Weights of a small sound classifier: log mel input, widths [128, 160, 200].
Rows from block 9, named by matrix and row number. Each number is 128 + 32 x the weight over its row's rms, rounded and kept within 0 to 255. All counts start at 0. Numbers have three digits each. After the name is the row's rms in percent of the matrix's.
# convs2: project pointwise conv (model.blocks.9.convs.2.weight, 160x640x1, standardized in use), inputs 108-161
convs2.8 105:128128128127127128128126128128128128128128184128128128126126128128128128128128128128127124128128126131128128128128138128125123128133128128128129138128129127128128
convs2.9 082:128128128127128126128127128128128128128128124128128128128127128128128128127128126128128128128128126128128128128128128128127127128128128128128128128128128128128128
convs2.10 106:128149128128128127128127128206128128128128083128128128056127128128128128128128127128131128128128127128128128128128255128128128128128128138128128128128128128128128
convs2.11 086:128128128128128128128128128128128128128128130128128128128128128122128128128128129128128128128128128128128128128128128128129129128128128128128128128128128128128128
convs2.12 077:129131128128116128128128128128128128128128000136138145128129128086132128128129129128128124128128128138128132149123113128130133128128128128129128128128128128128128
convs2.13 161:134136128127129130139130128138128129132128140122128129134135128128127182132133133128134128128130132128128128128128137128128127129128128127128125177126129127128182
convs2.14 083:128128128128109128128128128128128128128128000128128128128128128255128128128128128128128128128128128128140128128128128128128128128128128128128128128128128128128128
convs2.15 087:128129128128128129128128128128128128128128128128128119128128128181128128128128148128128130128128255056128128123135128128128128128128128128128128128128128128128128
convs2.16 111:128128128128128135128128128128128128128128255128128128128127128025128128128128127025128128128128128000123128128128128128127127128128128128128128128128128111128128
convs2.17 070:128131128128128128128128128128126128128128123132128141128128128092128128128128129128128128128128128128128128141128108128129128128128128128128128123128128125128128
convs2.18 072:128128128128128128128128128128128128128128111128128128128128128128128132128128128128128128128128128128128128128128128128128128128128128128128128128128128128128128
convs2.19 139:128131128127139128128128128147118128137128135131128128160130128134131124140128127130134128128132128128128128128128146128126118130128128127146128128128128119128128
convs2.20 076:130128128128132135128133128128128129128128181127128127128131128128127128132128134128128122128128136128128128128128129128129130128128128128128129129128128129128128
convs2.21 078:128128128126128129128128128128125128128128137128128128126129128116128127129128130128128120128128130128128128128129128128127125127128128128128128128128128125128128
convs2.22 087:128128128128128128128128128128128128128128125128128128126128128124128128128128128128128128128128128128128128128128128128127127128128128128128132133128128128128128
convs2.23 103:127141128143094118132128128127141128128128000139140156126130128075154134128147132127126117128135123149123130154125104130134149146136128130139147142128127142126128
convs2.24 097:118128128138128127128126128122150128120128104129129126128120128128137148120129126128128128128128122146129126128128128128128156132128128131135141156128126148128129
convs2.25 071:127128128127124124128128128128121128128128049128128127123128128127128128128128128128128128128128127128128128128128128128131124128128128128128128125128128122128128
convs2.26 123:129128128126128128128129122122131128125128255125131133128129128118097128129128129152120119128129130132128128132114101128129141128130128128130138116128125133128117
convs2.27 113:121130128138127122136126128130140128129128073130131137132126128107140140123136127129129126128131118139129128135128130128131144133128128135134130154128129146128129
convs2.28 110:128128128128128155128128128128128128128128125128255128128084128168128128128128128128128128128128128128128128128128103128128128128128128128128128128128128129128128
convs2.29 081:128128128128127135128128128128128128128128135128128128128129128129121128130128128128128128128128130128128128126128128128127125128128128128128128128128128128128128
convs2.30 106:128128128128128128128128128128128128128128112128128128127128128128128128128128129128128128128128127255128128128128126128128128128128128128128128128128128128128128
convs2.31 080:129127128123128130126128128128123128128128160128128129128126128126125121128127123128125128128128128122126128128126128128118120125127128128128121114128128122128128
convs2.32 121:128128128128128128128128128128128128128128087128128128128128128171128128141128128128220128128128128128128128128128238128128128128195128128128128128128176128128128
convs2.33 138:128183128127126255153128128166126128128128011128128128128128128121128124128128186128234128128128129127128128128128145128126125128128128115128127122128108123128128
convs2.34 095:112128128077128128128128128128128128128128128128127124128128128143166128234128128128128129128128128125128128127128128128128125128128128128128128128128128128128128
convs2.35 126:128128128128128128128128128060128128128128156128128128035128128128243127128128128128128128128128121128128128128128235128127125128128128128128128125128128128128128
convs2.36 088:125128128128132130128127128128128128128128129128128120136125128155126128125128123128128143128128125128128127123132132128126127130121128128128123126128128129132128
convs2.37 066:128128128128128128128128128128128128128128124128122128127128128131128128128128126128128128128128127128128128128128131128125125128126128128128128128128124128128128
convs2.38 107:125118128118128128122128128128121128128128255118114115128128125148112128128118125128131136128123128107131120117137138128127111117127128128116120112128128121128128
convs2.39 103:128131128134128129128128128128129128128128095130135133134130128128137132128129132128128128128130129134128128133129128128131137130130128128129130133128128134128128
convs2.40 140:128128128128128128128128128129129128128128126128128128128128128129128128128166255128129128128128128069128128128128128128129131128128128128128128132128128130128128
convs2.41 115:127119128120127127127125128123128128124128138119125105115124127133122128124121118124124128128124122128127126109124128128119121120122128124128128128128124127128129
convs2.42 069:128128128128129127128128128128128128128128160128128128128127128128128128128128127128128128128128128128128128128128128128128128128128128128128128127128128128128128
convs2.43 077:128132128128128122128128128128128128128128135128128132142127128120128128128128127128128128128128124128128128128128128128128127128108128128128128128128127128128128
convs2.44 115:128127128128129128128130128128128129128128255126119126132129128154125127129128128127128133128123130119128128128128128128129127126123128125121128120128128128128126
convs2.45 122:120128128128128128128128128128128128128128103127122128144128128170128128128125121128128128128128127128128128128128128128126127128128128120128128128128117128128128
convs2.46 079:128127128128128126128126128128128128128128171128128128127124128130128128126128127128128128128128126128128128128127131128128127128128128128128128128128128128128128
convs2.47 076:128128128128128128128128128128128128128128082128128128255128128124128128128128128128128128128128128128163128128128130128128128128128128128128128128128128128128128
convs2.48 107:127128128129131126128125128129131128128128138128128131131127128111130132126129124128128128128128124131128128129128128128127129128128128130128131136128129130128128
convs2.49 124:129129128135127133131138127128129128129128217127126125127136130133126142134130140126132127127127137131133128127133128128141144131136129127127134134127129134128127
convs2.50 134:128128128128128141128128128128126128128128127108128128128128128128128128128128129128128128128128113128128128128128128128128126106128128128128128123128128127128128
convs2.51 141:128050128128128128128128128128148128128128131127000128128128128142128128128126128128128128128128128255128128128143128128128126128128128128128128127128128148128128
convs2.52 089:113129128128128129128128128129128128128128038128128128094128128129128128124129128128128128128128128128128128128128128128129129128128128128128128128128128128128128
convs2.53 078:128128128126129128128128128128128128128128127128129129129128128126128128128128126128128128128128128128128128128128128128120125127127128128128128128128128128128128
convs2.54 091:128128128131137130128130128128128128128128255128128127128132128127128128130129133128129128128128131128129128128131128128134140129144128128128129130128128131128128
convs2.55 084:127128128128126123128124128128128127128128129128128128125122128117128128126128122129128128128128120128128128128126128128124123128128128129128128129128128127128128
convs2.56 083:128128128128126128128128128128128128128128045128128128125128128127128128128128128128128128128128128128128128128128128128128128128128128128128129128128128128128128
convs2.57 095:128133128125127126128128128133123127128128000128128128127129128123125126128128118128130128128128127127128128128128126128129118124115128128127128110128128117128128
convs2.58 102:127128128127126123127122128128128127128128123129129129127121127118129128124128119129127128128128120128128128128126128128123119127128128129128127129128129125128129
convs2.59 130:128128128127128144128128128128127128128128128193132110114128128128128128128220127128128128128139128179128128128128128128128127128128128128128128128128128128128132
convs2.60 138:128001128128129186128128128016080128128128217128128062005128128112128128128063105099128128128128163128128128128128128128128128050128128128128128128128128128128128
convs2.61 071:128128128128128128128128128128128128128128130128128128129128128148128128128128129128128128128128128128128128128128128128130130128128128128128128125128128129128128
convs2.62 101:128128128128129123128128128128128128128128168128125128129128128138128128128128123128128140128128128127128128128128130128127126128120128128128128127128128128128128
convs2.63 154:128215128128128153128128128128128128128128130128194128187128128139120128128128248128128128128128128128128128128128099128128129128128128117128128130128128128128128
convs2.64 152:128128128128112148128128128128093128128128104128197128132128128056128128128159180127131130128128188145128128128128199128128128156203128181128128128128123115128127
convs2.65 062:128128128128125120128126128128128128128128114128128136128128128113128126128128128128128128128128123128128128131128128128129128128128128128128128128128128128128128
convs2.66 127:128128128128128128128128128128128128128128255128000128128128128156128128128128128128128128128128128130128128128128108128128128128128128128128128133128128128128128
convs2.67 137:128255128128128128128128128128128128128128063128128138128128128128128128128128128128145128128128127128128128128128111128148128156128128128128128143128147128128128
convs2.68 072:127128128128127123128128128128128128128128192128114128128128128151125128128128127128128136128128126128128128128132178128128119127070128127128128128128128128128128
convs2.69 140:128128128127112128128128128128125128128128000121128128093128128095128126125120128128128128128128129128118128128128184128127125128128128128128128121128128122128128
convs2.70 127:128126128128128128128128128128051128128128222126119128129128128113128102128128127128128131128128128128128128128128128128127117125118128127127128116128123077128126
convs2.71 099:128127128128127118128128128128128128128128124128128130128128128128128128128127127128127128128128124127128128128124128128128126128129128128127128129128128127125128
convs2.72 095:128127128124125127128130128128121128128128131128127127127129128128123117129128130128128128128128129126128128128128128128128124127127128125126126120128128121128128
convs2.73 088:133128128127126144128128128128128128128128131128128128128128128119128128128128129128128128128128138128128128128128128128121129128128128128128128128128128128128128
convs2.74 108:128128128129125128128128128128128128128128180128128128122129128129128128128129130128129119128128128128128127128129128128130131128126128129128129132128129129128128
convs2.75 074:128128128128127128128128128128128128128128151128221132255128128122128128227128128128128125128128127055128128130128122128128128128128128128128128128128128128128128
convs2.76 075:127128128128128128128127128128129128128128033129128125125127128131129128127128125128128133128128125128128128126128137128127128128108128128128128129128128129128128
convs2.77 117:105128128128127030128128128000151128128128171039000128128075128128126128074128000128128128128066041128128128128128128128128125128128128127127128126128128128128128
convs2.78 048:126128128127116115128124128129128128128128089130129130123120127127130128122128119129128128128128118128128128129127128128125122128129128129128126126128128127128129
convs2.79 163:136193128128166128128128128128209128128128200128128128168156128144128129131128128128128127128128127128128128129128085128128129128128128113128128133128129153128129
convs2.80 076:127127128128129127128128128128128128128128102128128128122128128172128128128128127128128128128128128129128128128128147128128130128128128128128128136128128128128128
convs2.81 075:127128128129130127128128128128128128128128097128128128128128128134128128128128128128128128128128128128128128128128128128130130128128128128128128128128128128128128
convs2.82 087:128128128128128127128128128128128128128128002128128128129128128138128128128128127128128129128128127128128128128128128128127127128127128128128128128128128128128128
convs2.83 066:128128128128132130128129128127128128128128152128128128129128128128128128128128129128128121128128131128128128128128128128130131128128128128128128128128128128128128
convs2.84 133:128129128128128128128128128129128128128128246128128128255129128129128128128129129128129128128128129037128128128129125128129129128130128128128128128128129129128128
convs2.85 099:128128128127128127128128128128128128128128135128135128000126128127128128127128125128128128128128126128128128128127128128060125128128128128128127128128128128128128
convs2.86 102:128128128128127123128128128124128128128128116128128130119129128075128128128128130128127127128128128128128128128123120128117130128128128128128128128128128128128115
convs2.87 081:128128128128126128128128128128128128128128128128128126128128128128127128128128127128128128128128128128128128126128141128126125127128128128128128128128128127128128
convs2.88 065:128128128128128126128128128128128128128128255128128128128128128112128128128128128128128128128128127083128128128128127128131129128128128128128128128128128128128128
convs2.89 081:128128128130128128128128128128130128128128255128128128128129128148128128128128129128128128128128128128128128128128143128130135130141128128128129130128128130128128
convs2.90 095:128128128128128128128128128128128128128128126128128120128127128136125128128128126128128138128128128128128128120137129128124125128126128128128126126128128128129128
convs2.91 133:128128128128128109128128128128128128128128203128128128065128128186128128128128128128128128128119128074128128128128128128128128128128128128128128128128128128128128
convs2.92 121:127130128127128125128126133131128128128128074128127129138127127128124128125128122128130136128128123125128128128131126128126117128117128128128126124128128123128128
convs2.93 072:128128128127126128128128128128128128128128018128128128127127128128128128128128127128128128128128128128128128128128128128124123128126128128128128128128128127128128
convs2.94 080:128128128128128129128128128128130128128128129128130136127128128086132128120128128128128128128128129128128128134128117128129131128128128128128128128128128128128128
convs2.95 060:128128128127127125128128128128128128128128081128128128121128128119128128128127127128128128128128126128128128128128129128122124127128128128128128128128128128128128
convs2.96 057:128128128128129131128129128128128128128128125128128128128130128136128128129128129128128128128128133128128128128128128128128128128128128128128128128128128128128128
convs2.97 092:128128128129127128128128128128128128128128224128128128125129128111128128128128130128128124128128128128128128128128127128131130128128128128128128128128128128128128
convs2.98 076:128128128128125126128128128128128128128128110128129138126128128096132128128128129128128125128128128128128128136124111128130130128135128127128128128128128128128128
convs2.99 079:128128128128129129128128128128128128128128133128128128131128128156128128128128128128128133128128128128128128128129134128128130128128128128128128128128128130128128
convs2.100 086:128128128127126127128128128128130128128128086128132134126127128090131128128128126128128105128128126128128128132125103128125128128128128128128130128128128127128128
convs2.101 094:128129128135128128128128128129131128129128110128128128128131128130129128129129132128130128128128129128129128129129128128135139129129128129128129136128128134128128
convs2.102 113:128092128127128127128128128128155128128128223128064128121128128255035128128107127157128128128128128102128113128128115128104128126128128128128128123128128131128128
convs2.103 078:128128128129131131128128128128128128128128228128128128129128128147128128128128128128128130128128128128128128128128129128128129128128128128128128128128128128128128
convs2.104 079:128128128126126128128128128128128128128128141128128128127127128128128128128128126128128128128128128128128128128128128128126124128128128128128128128128128128128128
convs2.105 070:130128128128137138128132128127128130128128181128128128128130128127128129130128129128128128128128136128128128128128128128124128127127128128128129128128128128128128
convs2.106 100:128128128127127128128127128128129128128128047128129118128126128167129130127128126129128128128128126128128128121128137128125128128122128129128129137128128131128129
convs2.107 093:119128128128128128128128128128128128128128154125112121124128128159118128128128127128128140128124128128128128123128155128127125126112128128121128128128128128128128
convs2.108 123:128128128128128128128128128128128128128128132128245128217128128100128128128128186128124128128128129128128128128168128128128128128128128128158128126128128128128128
convs2.109 063:128128128128128128128128128100128128128128043128128128128128128083128128128128128128128128128128128128128128128128115128127126128128128128128128128128128128128128
convs2.110 097:128128128128128128128128128128128128182128081128128128128128128041125128128146128128066129128128128128128128128128130128128128128128128128128128024128128128128128
convs2.111 136:124128128131127127136127128123137128124128092128135128123126128108133139125131133129126110128130127143128128128128116128129145131128128132133138151128128139128129
convs2.112 111:128128128126129128121128128130115128127128154128123128128126128150121120128124125128127133128127131121127128128127144128125110125126128124123121116128127110128128
convs2.113 089:128128128128128126128127128128128128128128105128128127128128128127128128127128128128128128128128127128128128127128128128128128128128128128128128128128128128128128
convs2.114 141:128128128128128128128128128201128128128128144128148128128128128043128128128159128128128128128128128128128128128128128128128128209128128128128128128128128128128128
convs2.115 117:128128128128130198128145128165128128128128255128128128129128128129128128128128128128128128128149174060128128128128128128129131129128128128128128130128128129128128
convs2.116 100:128128128127110127128128128128126128128128000128128128118128128128126128128128126128128128128128128150128128128128128128127122127122128127127128123128128126128128