From a checkpoint of a small sound classifier.
Model: arch mobilenet_v2, activation hardswish, widths [128, 160, 200].
Training: adamw at rate 0.0047, batches of 64, held-out accuracy 71%.
Data: trained on single notes of musical instruments (NSynth), 184686 training examples.
Rows from block 6, named by matrix and row number. Each number is 500 + 50 x the weight over its row's rms, rounded and kept within 0 to 999. All counts start at 0. Numbers have three digits each. After the name is the row's rms in percent of the matrix's.
# convs2: project pointwise conv (model.blocks.6.convs.2.weight, 160x640x1, standardized in use), inputs 214-320
convs2.86 100:500500500500500493830500500500500578500500507500761500495500500500497500500500500500500500500490500500488831500500500500500500500500500630500500504675500518500500500500500500500500500500500500500498500500500500500500558511500555500500500500500500529506500505500500500500500500500500500500393500500500500491491500500500500
convs2.87 060:500499500500500495500500500500500788500500500500500500500500500500496500500500500500500500500500501500500500500500497500500500496500499500499500498500500489500500500500500500500500500500500500500500500538500500500500499624500500500500499488500500666500500497500500494535507500500500500500500500500500500500504500500500500
convs2.88 072:500500500499498430494498500498495507499499499499498500500499498499497499498499499500500500500732499500812475500500497500500500501502501500491499501497500392500500500499500499500500500500500500500693500510502505499500501501498501502498500504500500508500499502500501501505500500500529501500500500500499500496495503498497498
convs2.89 105:500502500500500465499499500500500397500500500500500458629500500500496500500500500500380501500500500500514492500500500500500500502500500500491500448514500277500500500500500500500500500435500500500500500502500500500500501491528501501650500569500500458500500434500503500500500500500499500435500500500500500499500500498504500
convs2.90 079:500500500500500571501501500500505253500500500500500500500500500500507500500500500500500500500499500500493505500500500500500500501500500500508500502502500509500500500500500500500500500527500500500495500450500500500500500501500500500500501498500500218500500502500500501500500500500501500500500500500500500500504500555501500
convs2.91 136:500500500500500597500500500500500426500500500500500543500500500500500500500500500500500500500516500500500539500500500500500500620500500500570500492485500500500500500500500500500500500500500500500552555500500500500500671500500500500441486352500500482457500498500524489506500500500501500500500500500500500500502500749500579
convs2.92 115:500500500500500539407500500500500543500500500500405500396500500500468500500500500465500500500500500500500356500500500500500500500500500500469491515480500558500500500500500500500500500633500500500500500499500500500537500501500524500473500329500500536505500582500523500500506500500501500500500500500500500498360500508500500
convs2.93 089:500499500500500560545510500500521448500502500505500500440501501500500501501500500500500500500370500500381562500500501500500500477500500500524501540499493679500500500500500500500500500505500500500377500492498488500500500506501500499513500499500500427500500574500494494498500500500446500500500500500501500503502498532499501
convs2.94 047:500500500500500500500500500500500095500500500500500500506500500500500500500500500500500500500500500500500497500500500500500500500500500500499500500500500501500500500500500500500500500500500500500500500439500500500500500402500500500500500503500500298500500500500500500449500500500500500500500500500500500500500500500500500
convs2.95 059:500500500500500538503504500500500468500500500500500500437500500500512500501500500499499499500313500500346534500500499500500500500500500500533500502498500502500500500501500500500500500500500499500313500474501500500499499448500499500500499494500499441500500500500499496500480499500491495500500500500500500500491499496490500
convs2.96 057:500500500500500669501501500500500368500500500497500500428500500500504500500501500500500500500225500500334576500500502500500500498500500500548500520501492587500500501500500500500500500500500498500244500483497499500500498498501500497508500502500500426500500541500498501466500500500500500500500500500500500504498500500500501
convs2.97 095:500509500502500500525524500502517224512505505520500511431509504511499524516512500500519508509356500500389533508500497500500502511500502504514500541500500524500500504500500500500500500527500500508341522488500500500509509391500510500500517500500500299508500524500500506499489500500501500507500500500500500500482500502500510
convs2.98 060:500500500500500537500500500500499288500500500500500500500500500500501500500500500500500500500159499500211532500500504500500500501500500500503500505500489565500500500499500500500500500500500500500257500464494501500500500495500500500500501505500500345500500560500500501471431500500500500500500500500500500501495500501499500
convs2.99 082:500500500500500515493499500500500790500500500500500500547500500500500500500500500500493500500503500500535399500500500500500500523500495500452500456523500380500500500500500500500500500483500500500500498504500500500500500576500500500500500500500500605500500401500500524499500500500499500500500500500500500500505500500518500
convs2.100 104:500500500500500491500500500500500986500500500500500500411500500500500500500500500500500500500499500500438500500500491500500500491500500500500500500452500500500500500500500500500500500502500500500500500600500500500500500575500500500500486500500500644500500497500500485552564500500500500500500500500500500500469500500488500
convs2.101 128:500500500500500500500434500500500492500500500500500500500597500500500500500500500500500500500526500500505521403500509500500500521500500280502500377539500462500500500501500500500500500456500500500531492501500500500500413496500500500510512500500500501500500407500392531500500500500500500415500500500411500500606445500534507
convs2.102 093:500499500500500478499499500500500787500500499500498500422500500500491500500498500500502500500392500500396501498500471500499499496500500500501500499488500488500500500498500500500500500503500500500397500576499500500500498520498500500500496478500498661500500496500499483522500500500499500500500499500500500489479500509482500
convs2.103 073:500500500496488510462472500483461584478476482479473499647484481493455480482461500500472487495627500500609477488500515500500498500500484481498500474504500490500500486500500500497500486450500500490600457505500500500488483657500477495493500500500500597482500500497500500505504500500500500489500500500490500500538500486519499
convs2.104 070:500500500500500493499500500500500193500499500499500504500500500500492500500500500500509500500496500500500500500500499500499500499500500500497500499501500500499500507499500500500500500502500500500478502468500500500500500328500500500500500497500500354500500501500501500485487508500498500500500499500500500500527500504499500
convs2.105 057:500499500500500505500501500500500816500503500501500500557500500500496500500500500500501501501510499500542492502500496499500500499500501500500503498499498496499500500498500500500500500500500501500508500535500500500500501690501501500500495498500501678500500505501501500563503500500503500501500499500500500504500505499499500
convs2.106 090:500500500500500518511501500500501176500505500507500500490500504500514500500500501500500500500496505500436495500500500502502501501500500500501500500503499521504500500506501500500500500502500499500498500421499499501500501431500500499500499500500500322500500488500500497471497500500499500500500503500501500506502500502500500
convs2.107 110:500500500500500500499500500500500702500500500500500500531500500500542500500499500500500500500598500500557497500500499500500500482505500500498500483500500479500500500500500500500500500499500445500618500496500500500500397525500500500500479500500500543500500482500500315500507500500562500486500500500500500500513500500499500
convs2.108 135:500500500520500476832523500510670430500500558585500500510500657500642500500537554500500549500434499500387588534500499500500500519500500500503500468517501432499500500499500500500500500500500500540397472494501619500500530490586651500685523723500768500500500500540537512499469500500499500515500499500557500600527500472501500
convs2.109 074:500500500500500499349500500500500747500500500500500562500500500500500349500500619500500467500501500500500509591500500500500500500500500500501500500375500508500500500500500500500500500500500500500500500500500500500500500515500500500500500500500500537500500747500500500500500500500500500500500500500500500501289500447500500
convs2.110 077:500500500500500518500503500500500247500500500500500500502500500500506500501500500500501501502495500500499497502500500500501501500500500500497500508501497526500500501501500500500500500501500500501499500448500500500500502304500501500500500500500502284500500509501502503409503501500499500502500502500502500501500500502499500
convs2.111 130:500355500500500495500500500500411648500434500488500500459500500500426500500500496459500500500500501500486510500500501500500478523500500500552500493482500450501500500501500512500500422502500500500510500518500500500500500510469500500500495484500448569500500492500500500542499500500502500500500501500458500500515474485500500
convs2.112 155:500500500500500466496500500500511433500494498498499500524500499500500500500495500592500517500500499500503487500500452499499500440500504500497500571448501508499500546499500500500500500500500500500500500482501500500500500500541534500500429500500586451500500648500508461501468500500499500500508499500629500500416501501468501
convs2.113 094:500507500517500522522504500512524572520522519511504510286511534500499521500540500500535508505291500500279570510500493500500500497500521509553500547498500515500500508500500514503500505552500500513269527501500500500510517502499517500500503466500499526508500515506500496504500500501498500515500500500506500499483500535494523
convs2.114 113:500500500539500512695601500500597331500500500500544500505537500500575503590500500515500500500500500500508496500500503500500500549500500500490500501539500501500500500501500500500500500490500500500487500407500500500500500492518500500763538763500550490597500498500500533466465500500499500500500501500500500554499500494518500
convs2.115 090:489500500476485636470466500485466586477478463481466483503477475492498484477468499481483498493678501500596462495500497501501499441500497492517487526434498576502500479505500500493500499492499492493709493497499495500494498598492497498491430499500498587492500575497498444496621498500489486494500501500497500499469500499480493
convs2.116 103:500496500500500513524503500500500465500501500501500500500501500498481500501500500500500500500328500500302544500500500500499500468500499503501500599500493701499500500498500500500500500554500499500287557497498495500500502500500500500503500496500500497500500637500493499498500500500482499500500499500501500501501498582495500
convs2.117 075:500500500500500496524502500500518500501511508501500500331500512500500507500530500500512500500334500500279501500500495500500500498500514500500500509496500502500500500500500500500500500541500500500397530501500500500500500491500503500500499499500500500500500500500501499501497500500511500500500500500500500498498500521490502
convs2.118 112:500500500500500501500500500500500077500500500500500500535500500500499500500500500500500500500491500500523510500500546500500500515500500500500500500520500503500500500500500500500500500499500500500438500251500500500500500480500500500527525341500500456556500501500500515481500500500476500500500500500500500500538500500507500
convs2.119 088:500500500501500452508517500501509144504513506513500500446504506501500503511531500500518520504416500500460585522500500500500504507500508513529500508543500494500500501500500500500500506529500500513406519500500500500514532499500519500500597500500502323514500501505506569499486500500500500511500500500505500499512500505500513
convs2.120 065:500500500500500490500500500500500665500500500500500499557500500500498500500500500499499498499665500500613502498500500500500500500500499499500500504499510500500500498500500500500500500499500500499655500529500501500499498541499498500498500500500498628499500502499499500560522500500500500499500500500498500499499500500500498
convs2.121 112:500501500499499384498499500500499507499499499499500408500499499513499499499500493500500441500574500500621498498500500500500500529500461486515499312549500270500500499499500520500500452500500500500597483505500502500428497488499403501473500379500500494499500252500412502500604500500500500416432499500477500445521500499514501
convs2.122 125:502500500500505523532503499500507143500502500510508500489500501456514500500503501500500500500517502500500496500500501501501503508480500500505500536496497560502500500503500500500500501500500500500523500387498500500500500428503500500530500534500502267500500561500500500388499500500501500500500501500502500600505500502501500
convs2.123 065:500501500500500500500500500500500219500500500500500500500500500500503500500500500500500500500443497500482501500500500500499500501500500500500500498500500500500500500499500500500500500500500500500442500444500500500500500308500500500500500501500500286500500500500500500421489501500500500500500500500500500500500500499498500
convs2.124 087:500506500501500490520511500533500116500502501500500502474500500500518500501502500500500500500481500500499481501500501500500500535500500500498500501526500458501500500501500500500500553500500500500477500439499500500502504466500522500574519567500500346521500498500511526455491500500512500500500500500500500530499499499500518
convs2.125 090:500500500522500521501500500500699683500500500500500500502500500500500500500500500500500796500500500500500501500500500500500500500500500500467500690500500535500500500500500500500500500557500500737500500496500500500500860514500500508500500501500792524514500498500620500499500500500490500500500500500500500501500500500500500
convs2.126 147:500500500501501559326502500501479528501473474501501500500501446500398501501500500500500500500532500500535471500500501500500500521500500500500501531500500747500500500500500500500500500500500500500500500569500500500500500500320500500341501388500470533500500539500498501500667500500455500500500500500413500494497500501501495
convs2.127 145:500500500500500465515500500500500505500500532505500500460500500461484500500500515500590526500468500500500500501500478500500500462500500500499500601470500501500500500500500500500500500500500500500486500498500500500500501512500501500500463630500500499500500587500500467505494500500497500553500500500500500467474500501461500
convs2.128 110:500500500500500547500500500500500217500500500500500500524500500508500500500500500500500500500457501500523485502500502500500500549500500500500502509549500501500500500501500500500500500498500500500422500423500500500500500432503500500533561500500500290504500498500500549415495500500498500500500501500500500524500500518510500
convs2.129 122:500500500500500553500500500500500519500500500500396500394500500500500500500497500500500500500492500500500471500500383500500500500500500500505500695416500544500500500499500500500500500591500500500500500499500500500500500502500500500344498469500500500500500505500495500500500500500496500500500500500500500500442500500500500
convs2.130 062:500499500500500458500500500500500626500500500500500499595500500499469500500500500500499499499715501500636484497500500500501500500500500500499500477499501493501500499502500500500500500497500500499744497517500500500500498570500498500500499499500498560499500499499499500551526499500500500499500501500499500499499500500500500
convs2.131 116:500497500500500500500499500500500320500500508698500500500500500500500500733675500500500753500477500500483530500500500500500500476500500500500500500484500484500500500500500500504500500500500500642504500494500500500500500499500500500500478500500500475500500494500500483500500500500500500500500500500500500500627500500496500
convs2.132 079:500500500500500513501501500500500999500501500500500500500500500500500500500497500500500500500500500500492505500500500500500500492500500500500468500500500529500500500500500500500500500497500500500500500571500500500500500543500500500500477499500500665500500499500491487529500500500500500500500500500500500502502500502453500
convs2.133 098:500500500499500514484498500500494713499496499499499500563499499500478499499499500500499500500500500500508479499500500500500500500501500500496498490501500458500500499500500500500500500496500500500500500508500504500500499756499500500496500500500499728500500483500500500501497500500499500500500500500495500484501500490500500
convs2.134 108:500500500500500543500501500500500291500501500501500500468501500500499500500500500500548592500256500500480558534500500500500499519500500500506500547516500680499500500498500500500500500530500501500438500500500500500500513482500565500500508488500503470500500521533492500499234500500491500571500499500623500500509501701504500
convs2.135 065:500500500506505499517503500502507400504509513503510500417510500500548501502514500501502502502391500500424591503500522500500501509500500501541504524505485555500500503499500500500500501500500502501397502479500486500500503473515502500520520507500502431502500514501502506483500501500502500502500500500503500532500500503516500
convs2.136 066:500508500501500432504501500500501274500499503499503504486500501500498502500511500504501506503495500500500466504500500500500500523500500500475500453530500412500500504500500500500500500500500500501494500491500503500500506447500507503500529508500501362500500444503506525501464501500499503502500500500500500498507500495500505
convs2.137 077:500495500500500491500500500500500770500500500500500500489500500500499500500500500500500500500501500500492509500500497500500500497500500500498501498501500500500500500500500500500500500500500501500504500535500500500500500653500500500500496492500500704500500499500500495578500500500498500500500500500501500500500501504498500
convs2.138 103:500500500500500453500500500500500465500500500566486500491500500500500500500500518500500500560495500500399502500500500500500500500500500500490500490504500441500500500500500500500500613500500500500499500502500500500500501499500500500528500500500500493500500469543508500500499500500500500500503500500500500500500500500500473
convs2.139 093:500500500500500444499499500500499480500499500500500500580500500500614500499500500500500500500500500500537501500500500500500500499500500500499499396500500357500500500500500500500500500403500500500500500502500500500500500493500500500775500768500500500500500415500500500500500500500500500500500500500500500541498499484528500
convs2.140 100:500516500506500500515520500505510276513526512517508521463511513510500518517521500500511511507370500500449503514500501500500501567500500505503502547558500498500500505500500500508500506516500505510378513500500500500504511364500512500507577500500506357512500508504507558380465500500500500505500508500507500500499500513509521
convs2.141 067:500500500500500500505500500500500212500501500507500500540500500500502500500500500500500500500496500500500520500500507500500500513500500500521502500510500499500500500500500500500500500500500500500493500480500500500500500435500500500500511503500500355500500487500500508482500500500500500500500500500500500501519500500512500
convs2.142 103:500500500500500484500500500500500389500500500500500500500500500500500500500500500500500428500500500500500502500500500500500500709500500500521500459502500411500500500500500500500500500497500500500500500503500500500561500476500378500709503500500500500406500354500520500500548500500589500500500500500500500767501500499500500
convs2.143 098:500510500504500475507506500500512047503506502505505502473504509528503504504510500505512513506500501500500505509500500500500501500500512506506503482500500442501500509501500506507500503521500504508565514499499505500510514372500512513500500500500508249511524465509521513499488500500531511510504500500508500500513506505500516
convs2.144 061:500499500500500505499500500500500679500500500500500499648500500499500500500500500500500500500544500500621502500500505500500500499500500500509500504500500515500500500500500500500500500494500500500514495508500500500500500628500500500500499499500500602500500508500499500523500500500492500500500500500500500500499500500500500